From a checkpoint of a small sound classifier: arch vit, activation gelu.
Rows from block 3 of a small sound classifier, named by matrix and row number. Rows with one number within an expert belong to one neuron, the router's apart. Each number is 200 + 20 x the weight over its row's rms, rounded and kept within 0 to 999. All counts start at 0. After the name is the row's rms in percent of the matrix's.
Before each expert's rows are labels from the 100 clips, of 14848, where the router gives the expert most weight on average: "lies over" is the class under the peak; "top examples" is what is common among them. Only what is clearly more common there than usual is listed. The data: synthesized solo parts of chorales (CocoChorales). In brackets: how many of the 100.
# router: router (model.blocks.3.mlp.router.weight, 8x192), inputs 96-191
# up: expert up (model.blocks.3.mlp.up, 8x192x192), inputs 96-191
# down: expert down (model.blocks.3.mlp.down, 8x192x192, transposed), outputs 96-191

# expert 7
lies over: A#3 (29)
top examples: bassoon (96); note A#3 (70); note C#4 (63); note C4 (58)
router.7,106,230,219,238,217,192,215,212,198,191,222,185,207,208,198,238,180,190,230,212,181,208,199,193,186,210,211,219,200,224,208,189,201,208,223,179,212,210,204,194,182,208,200,222,209,166,168,227,173,214,165,186,206,205,179,235,171,195,189,177,190,205,193,203,195,196,209,148,194,242,207,195,208,202,217,223,232,159,186,213,215,190,188,202,203,223,194,208,190,221,189,167,233,197,212,208,189
up.0,106,208,212,192,217,193,199,209,203,213,184,189,217,167,190,209,211,181,230,210,170,205,197,208,171,202,195,243,182,211,195,192,199,190,208,195,224,225,234,176,214,185,210,228,195,206,197,203,184,215,186,189,190,188,209,219,206,201,244,187,217,156,175,201,194,151,179,205,181,179,218,171,219,167,180,168,191,187,211,200,232,216,166,213,228,229,237,192,216,211,191,178,154,183,224,198,194
down.0,113,180,210,193,208,210,216,204,197,228,165,206,158,211,172,186,197,184,215,194,238,213,198,179,176,173,262,224,171,175,195,177,213,205,174,192,168,193,209,194,173,206,191,216,212,191,179,193,172,210,213,195,192,179,229,207,212,195,195,217,215,203,227,172,236,197,209,187,196,202,187,227,198,199,182,179,212,193,229,240,191,185,197,207,216,211,176,219,181,181,214,215,184,184,208,220,213
up.1,114,210,181,217,211,240,220,178,172,205,170,183,223,212,223,218,193,223,238,194,190,184,194,211,190,151,171,188,209,198,201,188,184,211,170,223,164,205,215,164,195,202,172,221,182,181,227,221,176,227,210,229,203,194,176,194,213,218,170,179,238,196,211,185,226,203,182,238,226,218,195,183,223,193,195,229,184,228,169,198,190,211,185,184,154,171,231,223,246,200,217,228,185,220,184,204,209
down.1,114,237,183,213,203,203,223,191,226,182,202,179,197,202,235,192,209,245,212,153,152,201,189,211,198,199,203,176,207,210,234,241,163,204,157,216,185,188,183,188,207,175,196,197,180,210,223,194,191,187,173,176,210,205,170,223,193,226,218,205,230,188,207,200,183,167,174,214,196,207,215,205,187,202,227,212,203,217,196,199,190,193,180,160,176,171,200,236,227,195,233,202,179,204,224,187,198
up.2,073,181,175,192,180,211,221,186,207,218,205,198,176,194,191,174,186,169,175,203,201,184,200,186,227,205,202,219,216,215,174,176,216,186,214,265,210,145,230,206,189,197,203,211,201,214,200,223,197,180,244,171,182,166,191,181,218,179,224,189,221,211,188,167,205,176,189,202,209,227,191,192,247,211,213,176,197,220,174,193,178,210,209,213,207,154,228,202,219,170,215,213,218,194,208,183,229
down.2,066,210,196,183,196,182,218,176,188,191,205,229,197,190,222,214,207,190,184,217,201,192,228,198,224,199,193,183,174,194,187,158,211,158,221,195,217,206,191,226,198,214,222,193,188,195,223,216,218,203,201,224,195,170,198,181,163,203,198,179,174,186,194,215,181,201,222,182,181,216,177,271,218,162,201,220,205,209,214,187,216,234,239,208,197,213,228,162,176,202,245,187,200,212,178,211,182
up.3,126,221,224,173,254,206,181,136,196,214,221,201,222,200,198,209,222,190,167,223,197,184,240,208,215,203,209,208,185,190,175,178,209,175,194,192,189,172,221,160,203,203,218,162,192,211,196,172,200,191,225,200,213,218,198,159,217,163,175,191,190,207,197,182,234,224,190,210,216,200,167,225,191,173,232,199,208,237,184,223,182,174,226,163,227,207,206,190,197,190,190,197,225,182,184,224,243
down.3,140,177,232,169,206,198,187,128,186,207,200,179,223,215,222,208,228,214,185,197,224,206,191,173,210,217,225,213,193,196,174,230,200,202,177,177,206,201,233,152,164,232,161,201,195,207,182,181,227,198,204,202,224,225,172,185,217,194,181,220,204,208,191,187,198,204,166,212,192,192,184,182,216,210,182,232,209,207,219,207,191,186,197,219,216,216,233,203,166,199,161,177,195,219,189,209,228
up.4,090,212,188,166,194,181,170,170,158,234,210,217,212,216,225,220,210,192,169,189,234,192,203,199,167,208,198,163,172,195,193,193,174,205,209,219,188,172,205,223,196,222,206,188,218,185,207,184,186,194,216,186,193,211,214,180,214,196,194,213,219,228,191,210,209,223,169,196,203,202,198,182,215,205,193,203,166,209,181,183,167,188,203,210,156,229,240,215,195,155,178,220,207,225,197,218,198
down.4,084,173,188,166,191,213,177,198,186,212,174,231,210,181,197,208,187,201,190,187,233,181,193,201,205,210,190,226,202,180,199,183,234,223,193,195,174,195,244,212,196,190,234,165,199,196,186,205,196,181,204,166,229,208,230,193,202,222,228,204,229,231,139,256,183,183,183,186,194,216,223,188,197,218,206,183,196,195,212,234,165,198,197,153,223,225,223,206,211,232,200,174,215,206,217,195,199
up.5,074,200,155,167,229,209,204,198,154,254,200,216,219,182,224,187,213,189,175,218,202,159,197,192,167,206,230,177,190,192,175,185,208,198,191,193,147,206,229,177,205,213,176,180,200,190,220,199,220,208,274,201,164,211,190,196,186,212,183,224,200,200,196,229,162,189,214,176,177,182,188,181,188,203,196,215,197,203,205,195,203,194,209,213,170,238,196,202,188,206,192,218,207,210,207,210,198
down.5,064,184,216,181,208,192,199,198,196,202,183,242,209,190,154,226,185,187,205,192,201,211,226,220,202,177,207,241,181,241,194,188,228,190,211,195,193,179,190,181,213,196,250,209,192,197,205,217,204,198,188,146,201,189,246,198,172,197,185,207,226,181,186,232,199,165,215,198,186,235,186,211,181,204,200,221,203,191,248,222,217,209,162,197,179,199,168,173,207,208,227,191,202,209,193,169,224
up.6,104,185,189,225,221,224,185,247,198,179,179,196,213,203,212,222,151,194,151,169,215,234,170,218,197,213,217,208,185,229,207,193,242,201,189,214,203,219,181,195,216,188,194,161,200,208,208,215,154,210,197,198,192,186,228,206,219,214,221,196,179,173,208,186,234,159,207,171,193,221,213,228,206,190,191,191,200,202,207,188,202,176,175,173,189,210,206,207,210,228,174,190,209,197,228,201,207
down.6,105,205,186,179,211,213,215,194,201,209,204,167,188,211,207,186,222,170,251,198,200,206,192,204,204,173,236,220,227,211,248,221,182,214,185,222,193,215,206,211,163,199,179,205,188,198,187,199,199,223,213,176,154,232,208,215,230,193,197,201,202,162,241,175,230,218,181,179,175,187,221,233,187,214,192,192,167,216,190,228,185,189,197,214,202,225,174,251,191,182,198,229,177,213,174,216,197
up.7,111,180,189,169,182,217,187,184,193,243,170,197,216,178,193,187,220,190,220,193,206,195,166,192,148,198,215,205,176,188,183,183,181,185,195,179,182,182,265,151,190,217,184,221,236,191,164,158,201,216,193,220,197,207,217,207,174,210,224,221,204,198,194,244,189,196,164,207,179,191,215,202,207,195,196,210,173,194,213,197,209,224,204,230,193,234,221,184,207,205,198,183,206,169,228,208,174
down.7,118,198,180,214,187,206,168,198,204,215,168,233,205,189,175,201,222,177,211,190,238,212,168,187,142,194,203,210,184,158,196,180,225,215,170,184,207,185,193,189,167,211,193,238,224,191,188,177,176,196,223,219,235,189,183,174,203,200,231,189,194,189,183,214,239,190,229,180,195,202,216,197,207,209,182,196,215,217,257,179,169,182,215,183,181,201,160,235,222,184,194,212,197,189,220,227,195

# expert 1
lies over: A#4 (27)
top examples: saxophone (84); note G#4 (34); note A#4 (30)
router.1,101,226,202,190,203,188,223,160,218,187,174,197,226,199,220,196,219,169,197,182,177,226,224,204,208,212,194,223,196,187,194,204,207,198,184,209,183,181,231,201,249,226,206,210,202,229,222,233,178,223,201,216,211,212,178,135,228,178,196,183,177,176,205,185,204,183,225,238,191,204,156,202,226,218,203,209,212,168,230,175,181,194,213,197,215,212,200,223,204,162,194,169,156,177,225,178,192
up.0,092,188,189,200,228,196,219,192,167,186,194,212,191,208,193,244,188,224,185,204,171,210,184,222,155,205,207,178,185,180,203,197,195,226,216,195,219,177,211,150,219,177,214,187,197,222,212,204,168,179,211,201,204,194,183,185,220,204,189,191,189,170,183,202,221,235,202,157,202,174,187,210,199,181,199,155,198,182,248,181,196,189,216,228,190,223,175,206,218,163,225,231,236,163,209,166,231
down.0,096,176,208,239,191,205,213,207,188,196,205,199,189,199,220,181,190,210,154,195,211,219,239,203,220,225,196,217,257,211,180,245,194,179,193,185,185,134,174,196,189,223,195,202,206,200,232,218,197,229,138,214,215,208,207,238,240,175,183,189,199,193,241,203,201,200,243,169,175,229,189,196,223,216,222,237,202,190,191,177,190,225,182,188,215,201,156,184,175,199,206,213,180,206,190,219,216
up.1,089,196,217,213,190,210,202,233,214,217,213,187,215,196,205,188,198,206,192,163,195,208,196,232,180,211,214,197,214,219,192,186,203,189,200,239,223,193,205,207,176,222,208,152,221,155,189,183,156,213,202,197,184,214,181,206,176,215,204,166,164,192,221,215,204,219,201,166,170,157,225,218,188,205,185,167,171,192,225,188,212,175,196,226,188,173,212,226,204,186,182,209,178,217,255,207,176
down.1,086,196,221,210,181,219,202,253,186,205,192,166,229,218,178,182,190,207,208,239,213,188,233,226,167,203,188,208,229,216,202,189,169,222,208,218,199,207,179,239,209,202,232,185,207,182,208,196,158,231,207,176,188,206,214,197,195,175,188,217,237,154,207,192,201,175,204,184,156,209,182,229,165,166,191,217,195,208,211,212,202,203,163,217,210,192,204,176,210,226,222,216,189,191,200,196,183
up.2,092,233,214,206,229,199,237,189,197,229,210,184,223,206,212,197,224,232,178,185,190,195,226,226,175,179,180,222,180,204,205,173,201,230,217,223,168,201,243,155,205,206,209,174,180,188,214,201,185,186,208,224,169,188,201,184,176,215,174,150,178,229,205,224,190,195,199,183,195,206,200,216,184,189,200,205,142,188,188,158,147,189,204,216,224,198,252,204,197,168,221,178,183,196,233,231,202
down.2,093,202,235,221,230,185,188,217,176,214,212,185,192,219,221,205,210,237,188,196,183,192,255,251,220,212,222,198,211,213,187,204,195,185,193,210,167,176,145,235,214,215,218,158,210,181,204,185,182,204,160,181,197,224,189,233,226,222,203,189,240,188,176,186,217,210,207,203,176,200,212,191,183,193,179,222,220,209,212,230,180,208,187,185,223,190,213,194,179,193,226,209,166,215,206,218,208
up.3,109,188,138,212,159,221,159,202,192,219,174,212,213,190,153,183,164,192,233,205,223,179,231,169,182,175,172,190,195,197,201,146,211,171,214,218,211,218,196,235,209,183,188,205,225,195,202,195,215,201,212,203,191,205,196,231,177,187,193,208,185,204,173,171,192,167,186,210,199,209,238,197,196,191,218,195,192,200,194,218,193,201,186,219,216,208,205,189,210,203,256,203,206,201,192,193,182
down.3,112,165,156,191,185,214,185,178,222,200,190,203,217,183,186,215,200,217,200,198,209,177,231,207,215,231,200,200,235,197,189,159,224,188,171,199,203,200,173,216,223,201,191,218,213,187,181,190,206,205,199,205,197,190,191,199,197,187,201,182,170,198,200,180,212,193,169,216,194,216,248,206,181,203,209,174,221,176,201,212,223,193,192,173,222,206,208,217,199,203,185,169,199,171,174,183,155
up.4,101,205,228,208,205,186,197,219,134,197,243,164,211,219,205,158,191,201,184,221,206,205,206,200,184,166,166,168,198,182,219,224,223,169,173,174,198,196,198,179,236,216,193,205,173,216,217,209,211,169,244,228,165,222,228,215,212,236,221,192,173,197,222,210,157,168,218,227,183,204,194,212,174,201,178,185,196,207,177,201,245,180,197,191,191,179,197,197,211,230,193,180,213,196,202,165,205
down.4,094,192,214,213,235,227,238,180,192,242,211,187,226,224,204,208,183,224,210,175,226,230,205,182,163,211,212,196,184,182,195,196,213,210,200,176,165,206,214,199,217,237,193,232,193,216,202,177,194,197,222,205,182,195,194,184,206,234,202,185,194,212,205,192,181,210,205,213,221,203,163,195,204,231,211,155,201,202,185,182,204,218,225,183,186,207,204,238,199,170,229,230,203,204,220,189,229
up.5,098,202,208,197,206,189,226,194,221,198,192,217,236,209,186,178,218,239,189,191,190,194,183,182,179,181,167,194,172,218,185,159,206,207,246,199,199,219,195,210,209,191,227,183,187,153,191,185,197,192,226,207,173,181,206,169,205,194,209,182,238,218,210,213,181,212,185,171,239,208,208,196,214,186,209,223,205,188,212,177,180,224,177,251,206,204,247,204,191,188,230,227,214,195,207,194,221
down.5,103,191,236,202,230,210,146,189,204,214,208,171,202,222,229,198,219,203,212,191,207,201,211,214,216,210,199,183,205,218,200,221,193,206,192,213,176,167,137,201,203,218,185,187,177,163,202,185,191,233,179,209,195,223,208,246,217,215,230,179,215,158,201,198,226,219,210,226,174,237,208,189,231,229,188,212,185,216,220,192,195,194,180,199,196,183,210,207,196,216,213,214,180,203,209,198,175
up.6,098,192,217,189,199,187,222,188,226,213,174,202,229,215,192,186,230,240,204,185,202,199,183,167,192,193,201,199,199,232,175,146,190,204,238,218,184,239,207,208,214,178,214,175,194,167,200,181,192,172,214,217,178,177,212,148,201,198,194,200,243,221,214,215,152,209,176,189,229,193,212,202,204,199,208,208,204,192,203,203,183,206,155,237,196,214,221,174,191,176,225,226,211,196,195,188,228
down.6,103,183,232,205,193,215,138,174,207,192,201,167,193,253,220,196,197,179,222,189,215,202,211,217,215,211,180,185,197,221,212,183,195,222,182,218,211,183,149,191,214,200,197,195,189,159,200,179,178,210,171,212,180,199,245,233,200,201,216,190,195,198,200,212,233,212,198,215,188,224,216,214,231,220,171,199,147,208,200,229,190,189,175,220,179,187,196,218,201,207,213,233,200,213,188,185,200
up.7,108,176,190,177,232,205,235,208,195,199,185,177,234,211,193,222,222,243,195,171,179,196,198,191,197,182,190,211,159,193,211,210,185,223,204,218,169,230,217,172,202,165,219,179,165,198,192,179,192,211,196,208,185,183,183,177,171,201,182,194,211,225,162,237,186,196,185,207,201,222,184,204,163,207,184,214,223,199,205,206,164,213,179,218,201,216,218,217,220,144,223,184,175,208,229,210,214
down.7,112,197,239,205,222,217,165,215,181,177,244,176,206,212,242,206,212,233,202,208,195,170,252,192,224,191,196,181,210,209,194,172,208,200,173,234,179,194,175,224,216,199,223,195,191,162,236,202,211,211,206,197,156,194,191,228,217,213,195,164,238,234,201,175,222,235,217,186,183,211,191,199,197,199,166,215,183,218,215,229,177,203,181,192,213,174,225,201,199,177,214,226,186,218,178,231,198

# expert 6
lies over: A#4 (35); A4 (29)
top examples: horn (100); note A#4 (51); note A4 (44)
router.6,104,219,214,196,166,161,202,158,195,179,193,216,196,198,174,195,185,217,191,226,224,204,160,217,242,174,196,192,189,195,204,196,190,237,194,199,191,194,141,184,223,208,184,212,209,193,204,203,230,203,225,225,167,228,225,223,175,236,164,228,205,197,192,197,190,215,222,209,192,207,190,185,198,199,192,196,185,193,176,205,220,208,211,185,203,205,175,196,221,250,199,186,202,197,155,193,218
up.0,111,221,200,225,188,194,215,216,185,234,180,209,213,204,187,183,178,212,218,215,200,171,186,181,163,184,172,212,213,219,154,194,179,199,230,197,205,214,203,198,212,201,209,216,199,189,199,214,184,184,214,211,188,200,244,180,201,172,198,200,211,181,204,249,196,211,209,181,169,207,157,186,230,185,197,195,210,203,209,184,190,225,220,225,178,202,197,173,174,197,193,229,195,207,210,226,232
down.0,114,200,171,188,224,176,176,210,178,200,181,179,194,178,189,201,217,176,219,200,169,219,242,156,189,221,211,208,199,210,191,210,205,194,194,178,230,233,196,235,233,192,214,177,250,234,185,207,182,210,203,178,221,230,190,198,216,188,224,210,210,187,207,205,200,213,203,154,181,192,201,220,176,186,199,198,210,210,229,179,206,191,196,182,201,205,182,191,190,206,214,190,220,178,239,200,207
up.1,098,238,188,210,227,227,197,207,224,183,189,166,193,209,187,148,220,157,189,148,219,204,172,171,211,173,195,227,223,210,200,197,208,237,176,230,171,178,187,201,195,158,199,194,170,209,229,174,186,178,240,202,205,219,188,164,213,195,200,170,199,181,230,169,219,218,184,203,209,198,182,182,220,237,203,203,175,224,231,189,179,166,218,214,203,173,178,214,204,217,215,217,218,181,215,214,206
down.1,104,226,201,175,184,206,203,210,216,193,217,233,175,233,184,188,194,205,219,247,190,192,206,208,185,193,204,169,212,211,212,209,191,200,206,196,190,200,216,175,199,165,203,197,179,212,217,210,204,233,221,205,200,207,196,162,229,204,183,178,146,214,206,220,225,182,224,224,228,196,171,168,201,190,210,208,192,228,156,198,222,188,183,176,193,194,208,191,184,207,164,216,190,199,191,230,191
up.2,109,202,176,196,191,214,223,215,147,210,213,175,208,206,193,193,172,204,177,172,187,197,164,178,163,180,188,218,196,228,179,181,188,194,190,203,221,193,207,189,185,194,203,191,216,226,206,206,157,192,223,237,178,191,204,175,240,221,201,204,167,164,185,182,196,195,214,193,160,194,199,185,222,202,205,199,191,215,210,166,187,209,237,218,155,204,201,207,203,195,187,265,200,202,241,161,209
down.2,107,161,267,215,177,216,192,211,159,176,220,221,194,189,237,207,207,197,185,201,219,182,236,153,230,196,171,207,209,166,209,190,214,205,198,196,245,221,230,226,196,217,209,204,213,167,213,217,179,228,177,210,224,232,168,213,217,188,208,224,190,195,205,212,216,213,195,200,205,191,225,191,187,191,160,231,170,192,208,198,192,196,189,183,218,191,224,209,204,229,184,201,190,215,197,186,175
up.3,082,221,215,227,239,214,187,231,230,215,180,218,193,196,207,210,202,150,227,183,229,197,186,211,206,199,192,211,199,232,209,173,217,219,184,247,170,201,181,225,190,196,212,170,202,245,194,176,183,203,175,194,227,138,193,197,201,200,204,193,187,209,180,201,202,170,227,213,212,182,171,213,181,173,194,204,208,218,221,203,194,192,178,210,148,219,184,199,185,155,219,229,206,194,192,183,213
down.3,068,192,200,178,179,215,194,237,169,224,214,176,210,180,177,228,190,228,192,202,205,190,170,206,169,183,188,190,189,193,162,231,210,197,231,203,208,199,190,215,166,220,187,210,211,178,197,217,204,183,201,205,207,192,186,208,213,229,216,209,191,144,191,214,175,192,213,162,154,222,207,163,182,208,205,224,179,165,262,210,246,226,213,207,178,219,173,184,194,254,162,206,164,190,231,196,202
up.4,114,202,202,201,215,200,202,188,205,186,179,225,187,217,160,195,226,183,209,187,227,218,216,172,225,179,225,213,188,202,216,219,213,197,188,222,159,200,182,218,175,201,188,186,187,227,237,165,226,214,211,166,195,191,184,147,150,185,203,187,170,209,215,201,235,199,205,199,238,216,180,185,200,215,194,204,212,217,213,198,172,200,224,181,228,174,186,193,213,194,219,210,200,206,210,214,247
down.4,126,223,186,196,184,227,237,228,168,201,234,183,195,204,209,171,179,230,183,235,194,179,233,207,176,185,208,177,218,201,168,220,178,187,195,207,206,220,223,215,180,184,190,172,208,216,213,226,181,235,220,188,211,211,193,189,237,183,195,206,186,213,204,179,228,218,218,227,222,224,201,180,178,198,198,202,209,226,184,178,208,179,160,192,194,191,198,179,197,221,175,247,199,213,173,210,187
up.5,067,199,147,204,200,195,227,211,216,237,195,222,218,174,240,204,227,187,194,202,222,205,210,211,178,209,233,194,174,162,175,199,193,174,203,240,167,228,257,216,187,188,214,186,200,229,218,177,186,209,197,184,190,192,167,161,180,169,245,194,208,176,198,177,186,167,192,183,207,175,180,215,213,203,205,201,224,211,216,163,169,203,210,188,229,198,214,182,223,159,190,188,218,212,203,186,207
down.5,055,151,221,195,225,194,203,241,192,163,165,173,166,187,198,143,208,189,196,207,189,234,181,222,246,225,176,225,178,186,211,197,229,174,218,242,241,196,174,230,209,204,169,192,204,220,175,183,207,192,185,208,170,227,196,234,211,235,181,200,208,184,186,197,185,168,219,194,190,182,218,191,197,206,155,200,189,187,205,215,194,204,248,214,221,210,213,174,220,237,205,197,229,212,218,181,202
up.6,104,209,200,182,205,215,186,198,256,205,170,194,193,215,198,165,212,191,163,214,197,239,165,204,216,202,222,206,214,193,225,204,216,218,171,203,164,226,184,199,198,210,217,202,192,174,217,193,199,172,230,169,186,211,177,171,215,216,220,192,206,182,187,185,252,160,199,174,230,197,173,210,179,222,181,232,161,232,193,189,195,145,190,182,233,187,206,248,212,210,188,183,236,180,213,198,192
down.6,104,199,198,191,205,226,182,190,229,209,212,230,225,202,210,226,181,228,213,221,172,166,178,194,196,208,196,188,163,174,177,203,217,190,183,211,210,211,205,187,217,160,219,191,177,216,221,203,216,176,197,193,199,195,194,170,184,228,199,174,201,220,185,197,191,192,201,186,236,165,169,196,231,194,209,199,216,215,182,208,192,185,200,142,218,187,196,201,211,196,182,223,196,199,229,209,174
up.7,107,220,200,223,191,203,205,218,179,223,174,199,198,181,153,204,179,192,188,193,186,177,158,174,186,220,203,224,207,200,190,184,198,219,190,210,232,214,195,183,185,187,162,195,203,206,176,202,169,195,197,202,192,175,214,196,198,204,187,192,155,171,218,181,209,207,240,182,218,182,165,180,210,201,201,200,231,225,240,196,218,215,233,215,174,211,180,176,167,183,223,232,199,178,213,209,220
down.7,111,187,266,202,195,238,172,201,167,195,215,164,205,212,197,220,176,195,198,195,193,185,248,142,191,222,211,219,217,210,224,194,221,173,184,197,226,224,219,208,219,204,210,209,212,211,219,207,153,216,176,183,216,185,202,208,227,199,233,208,215,232,189,203,200,196,168,201,203,187,181,197,175,178,190,181,180,177,235,207,182,177,199,196,221,218,210,166,193,221,177,216,211,204,186,165,189

# expert 3
lies over: F5 (34)
top examples: flute (100); note F5 (50); note D#5 (50); note F#5 (41)
router.3,097,170,217,181,188,211,226,179,201,219,203,220,210,215,208,222,205,199,178,134,188,211,215,151,193,215,216,188,197,209,218,205,240,205,189,197,224,209,212,197,185,172,184,207,213,245,202,162,152,203,190,210,229,202,217,237,188,228,200,230,199,210,158,228,187,171,188,231,197,228,225,188,183,207,197,202,169,202,222,238,182,202,221,231,174,238,216,190,183,201,168,177,178,207,172,176,168
up.0,093,193,192,189,190,217,201,195,187,225,196,214,224,196,224,184,193,184,204,184,188,214,204,183,200,178,199,181,198,187,206,173,209,201,207,197,221,229,221,236,196,195,211,193,166,192,154,194,199,166,222,168,179,166,194,216,211,221,209,199,240,209,199,222,184,180,175,201,180,198,196,205,181,203,228,194,196,198,224,204,136,197,167,249,199,213,218,188,239,195,226,198,208,212,206,199,235
down.0,098,175,151,176,205,192,183,233,183,199,194,179,206,208,220,194,212,212,199,162,200,194,201,193,187,202,202,187,238,190,172,182,206,221,190,203,199,191,183,194,168,172,175,193,203,199,189,180,222,211,204,234,283,169,187,196,200,200,249,223,184,213,232,200,221,199,213,175,215,197,221,213,207,240,217,218,209,194,210,186,183,188,225,187,207,216,149,238,196,165,190,216,186,224,209,181,186
up.1,108,210,188,182,217,185,154,191,183,183,244,190,220,183,195,186,190,212,172,234,209,188,202,204,196,180,193,197,201,213,193,201,196,222,174,185,193,184,182,208,198,200,219,192,223,196,214,186,192,190,215,183,205,219,192,205,208,167,200,184,204,196,184,215,196,237,198,191,199,191,205,210,175,210,193,200,201,215,230,192,215,204,210,197,234,174,184,215,171,205,169,161,226,164,221,211,181
down.1,111,234,192,193,246,202,213,208,218,206,187,182,232,169,221,209,181,207,211,239,211,197,173,229,180,215,210,204,221,192,190,218,167,202,177,184,185,206,213,150,179,192,215,202,221,204,226,187,188,180,230,172,213,237,169,184,197,177,183,188,195,228,181,204,201,248,210,194,201,200,194,185,187,210,217,178,211,213,206,190,217,181,217,179,205,199,167,182,198,216,158,162,188,180,186,230,208
up.2,101,172,156,200,193,178,203,180,205,189,178,178,210,182,194,220,216,185,188,191,196,227,179,201,169,179,215,191,196,170,222,194,206,177,191,202,204,242,212,216,186,219,160,214,187,209,233,196,207,224,189,198,189,201,191,145,195,192,196,208,152,175,185,196,199,210,209,195,167,202,193,231,195,184,204,157,199,198,226,183,219,221,202,227,220,204,221,228,203,187,176,206,184,225,217,234,193
down.2,101,185,192,207,236,235,223,207,238,199,203,228,203,194,197,206,200,233,212,219,205,176,192,230,233,196,223,220,196,230,218,194,214,187,226,230,171,205,217,222,203,218,229,231,187,237,247,214,175,215,182,175,179,184,181,180,200,173,178,158,213,196,208,195,195,184,180,212,178,191,216,173,181,172,195,212,218,220,192,183,219,200,175,183,204,187,194,173,224,218,186,172,190,197,206,207,220
up.3,094,195,211,205,228,192,214,177,217,185,196,192,174,196,190,192,165,178,219,236,181,172,186,210,196,220,191,183,191,204,179,189,187,211,212,210,211,203,205,186,195,222,230,198,196,197,214,203,244,187,207,208,190,186,184,155,218,188,148,207,195,199,223,192,194,210,243,179,196,175,161,182,202,142,188,198,189,197,194,203,230,169,198,202,230,164,171,188,196,201,178,184,199,199,217,230,235
down.3,095,211,159,198,218,183,183,216,168,194,181,201,205,208,192,175,174,188,228,195,178,197,206,196,187,212,164,222,218,199,218,251,173,232,188,187,200,175,201,238,201,217,207,188,222,190,195,233,186,211,201,176,257,227,192,240,188,189,193,192,227,218,224,211,203,224,206,205,218,206,213,196,171,181,220,217,192,193,196,172,215,192,221,208,185,194,169,195,172,199,183,191,214,197,180,198,200
up.4,099,200,204,197,233,212,228,192,200,206,200,205,214,187,218,208,208,198,185,190,186,208,184,174,227,179,234,179,176,201,174,167,240,208,190,200,224,223,201,224,159,195,194,173,189,198,166,202,212,190,220,181,160,165,187,218,173,214,155,200,200,218,230,181,190,221,198,185,200,187,208,215,188,184,217,200,230,180,233,219,181,200,167,213,195,192,202,191,202,203,220,199,185,224,186,232,239
down.4,100,209,165,200,175,214,177,202,197,219,212,184,209,190,174,213,217,215,212,189,192,181,217,190,179,193,218,167,200,187,170,194,227,221,184,187,221,185,192,195,200,188,203,176,235,209,193,184,200,213,214,208,231,172,236,187,216,210,248,239,185,204,233,196,229,192,232,176,219,185,202,214,223,238,185,187,206,201,217,198,190,184,205,193,206,210,155,229,186,160,216,240,203,193,173,195,192
up.5,103,214,174,225,199,195,214,192,188,225,210,178,207,145,155,214,197,210,199,226,158,189,206,206,190,209,220,226,186,179,179,213,194,178,216,206,201,217,228,194,210,220,198,211,199,216,198,238,200,200,186,166,195,198,191,179,176,193,221,215,159,187,200,206,200,210,211,173,199,201,182,195,197,170,194,205,218,192,200,195,209,232,231,210,219,199,174,196,181,188,219,182,222,190,233,186,230
down.5,105,170,169,215,206,228,221,171,185,185,187,219,220,204,239,190,174,195,183,238,228,192,191,199,228,198,162,245,207,202,195,176,184,175,204,205,187,211,172,202,184,223,182,233,182,214,228,232,199,204,216,222,196,204,186,201,184,178,170,159,210,203,198,184,185,227,196,224,182,210,219,192,201,169,189,186,213,208,179,158,209,196,185,217,220,198,209,196,222,210,145,175,210,217,176,228,192
up.6,092,213,204,194,203,194,231,227,198,185,223,209,214,202,198,205,186,210,146,212,187,225,177,191,188,213,202,152,196,219,171,188,214,191,191,197,183,170,196,200,208,176,216,200,231,196,211,234,196,197,185,195,206,215,177,203,204,214,202,203,180,226,233,138,236,200,179,172,240,145,200,213,212,188,217,224,219,213,220,206,228,212,182,182,214,184,203,193,204,229,238,222,198,212,194,174,171
down.6,090,249,201,168,204,179,190,201,207,211,237,172,167,175,190,198,185,195,231,246,204,189,177,215,182,180,230,173,196,218,187,214,190,220,204,203,205,206,203,187,200,201,210,177,230,160,168,203,146,195,201,192,198,206,240,213,188,217,219,212,194,171,215,174,202,213,214,192,233,172,210,228,192,217,200,185,198,177,194,201,212,171,201,186,174,202,192,209,189,202,218,227,188,178,206,177,201
up.7,083,230,180,180,214,191,218,216,180,195,207,221,215,203,212,209,209,189,195,194,180,204,195,211,181,156,199,164,179,191,208,176,201,213,198,189,202,216,202,222,205,193,240,168,173,205,158,204,209,176,231,189,196,153,175,207,179,216,213,196,239,222,210,210,164,184,151,198,187,187,204,204,169,195,190,188,211,201,222,201,145,192,158,206,165,225,226,207,254,174,216,196,181,197,183,194,213
down.7,087,178,166,170,219,200,175,217,182,221,188,194,183,200,213,183,193,188,190,173,186,203,200,202,176,204,207,213,252,203,174,179,193,212,209,200,187,196,189,205,175,184,164,188,227,188,184,204,224,223,217,189,300,183,190,192,193,169,256,221,193,193,222,198,209,203,221,172,181,203,233,194,200,241,223,201,195,185,197,185,195,211,217,185,205,213,171,222,186,178,193,198,191,228,204,170,186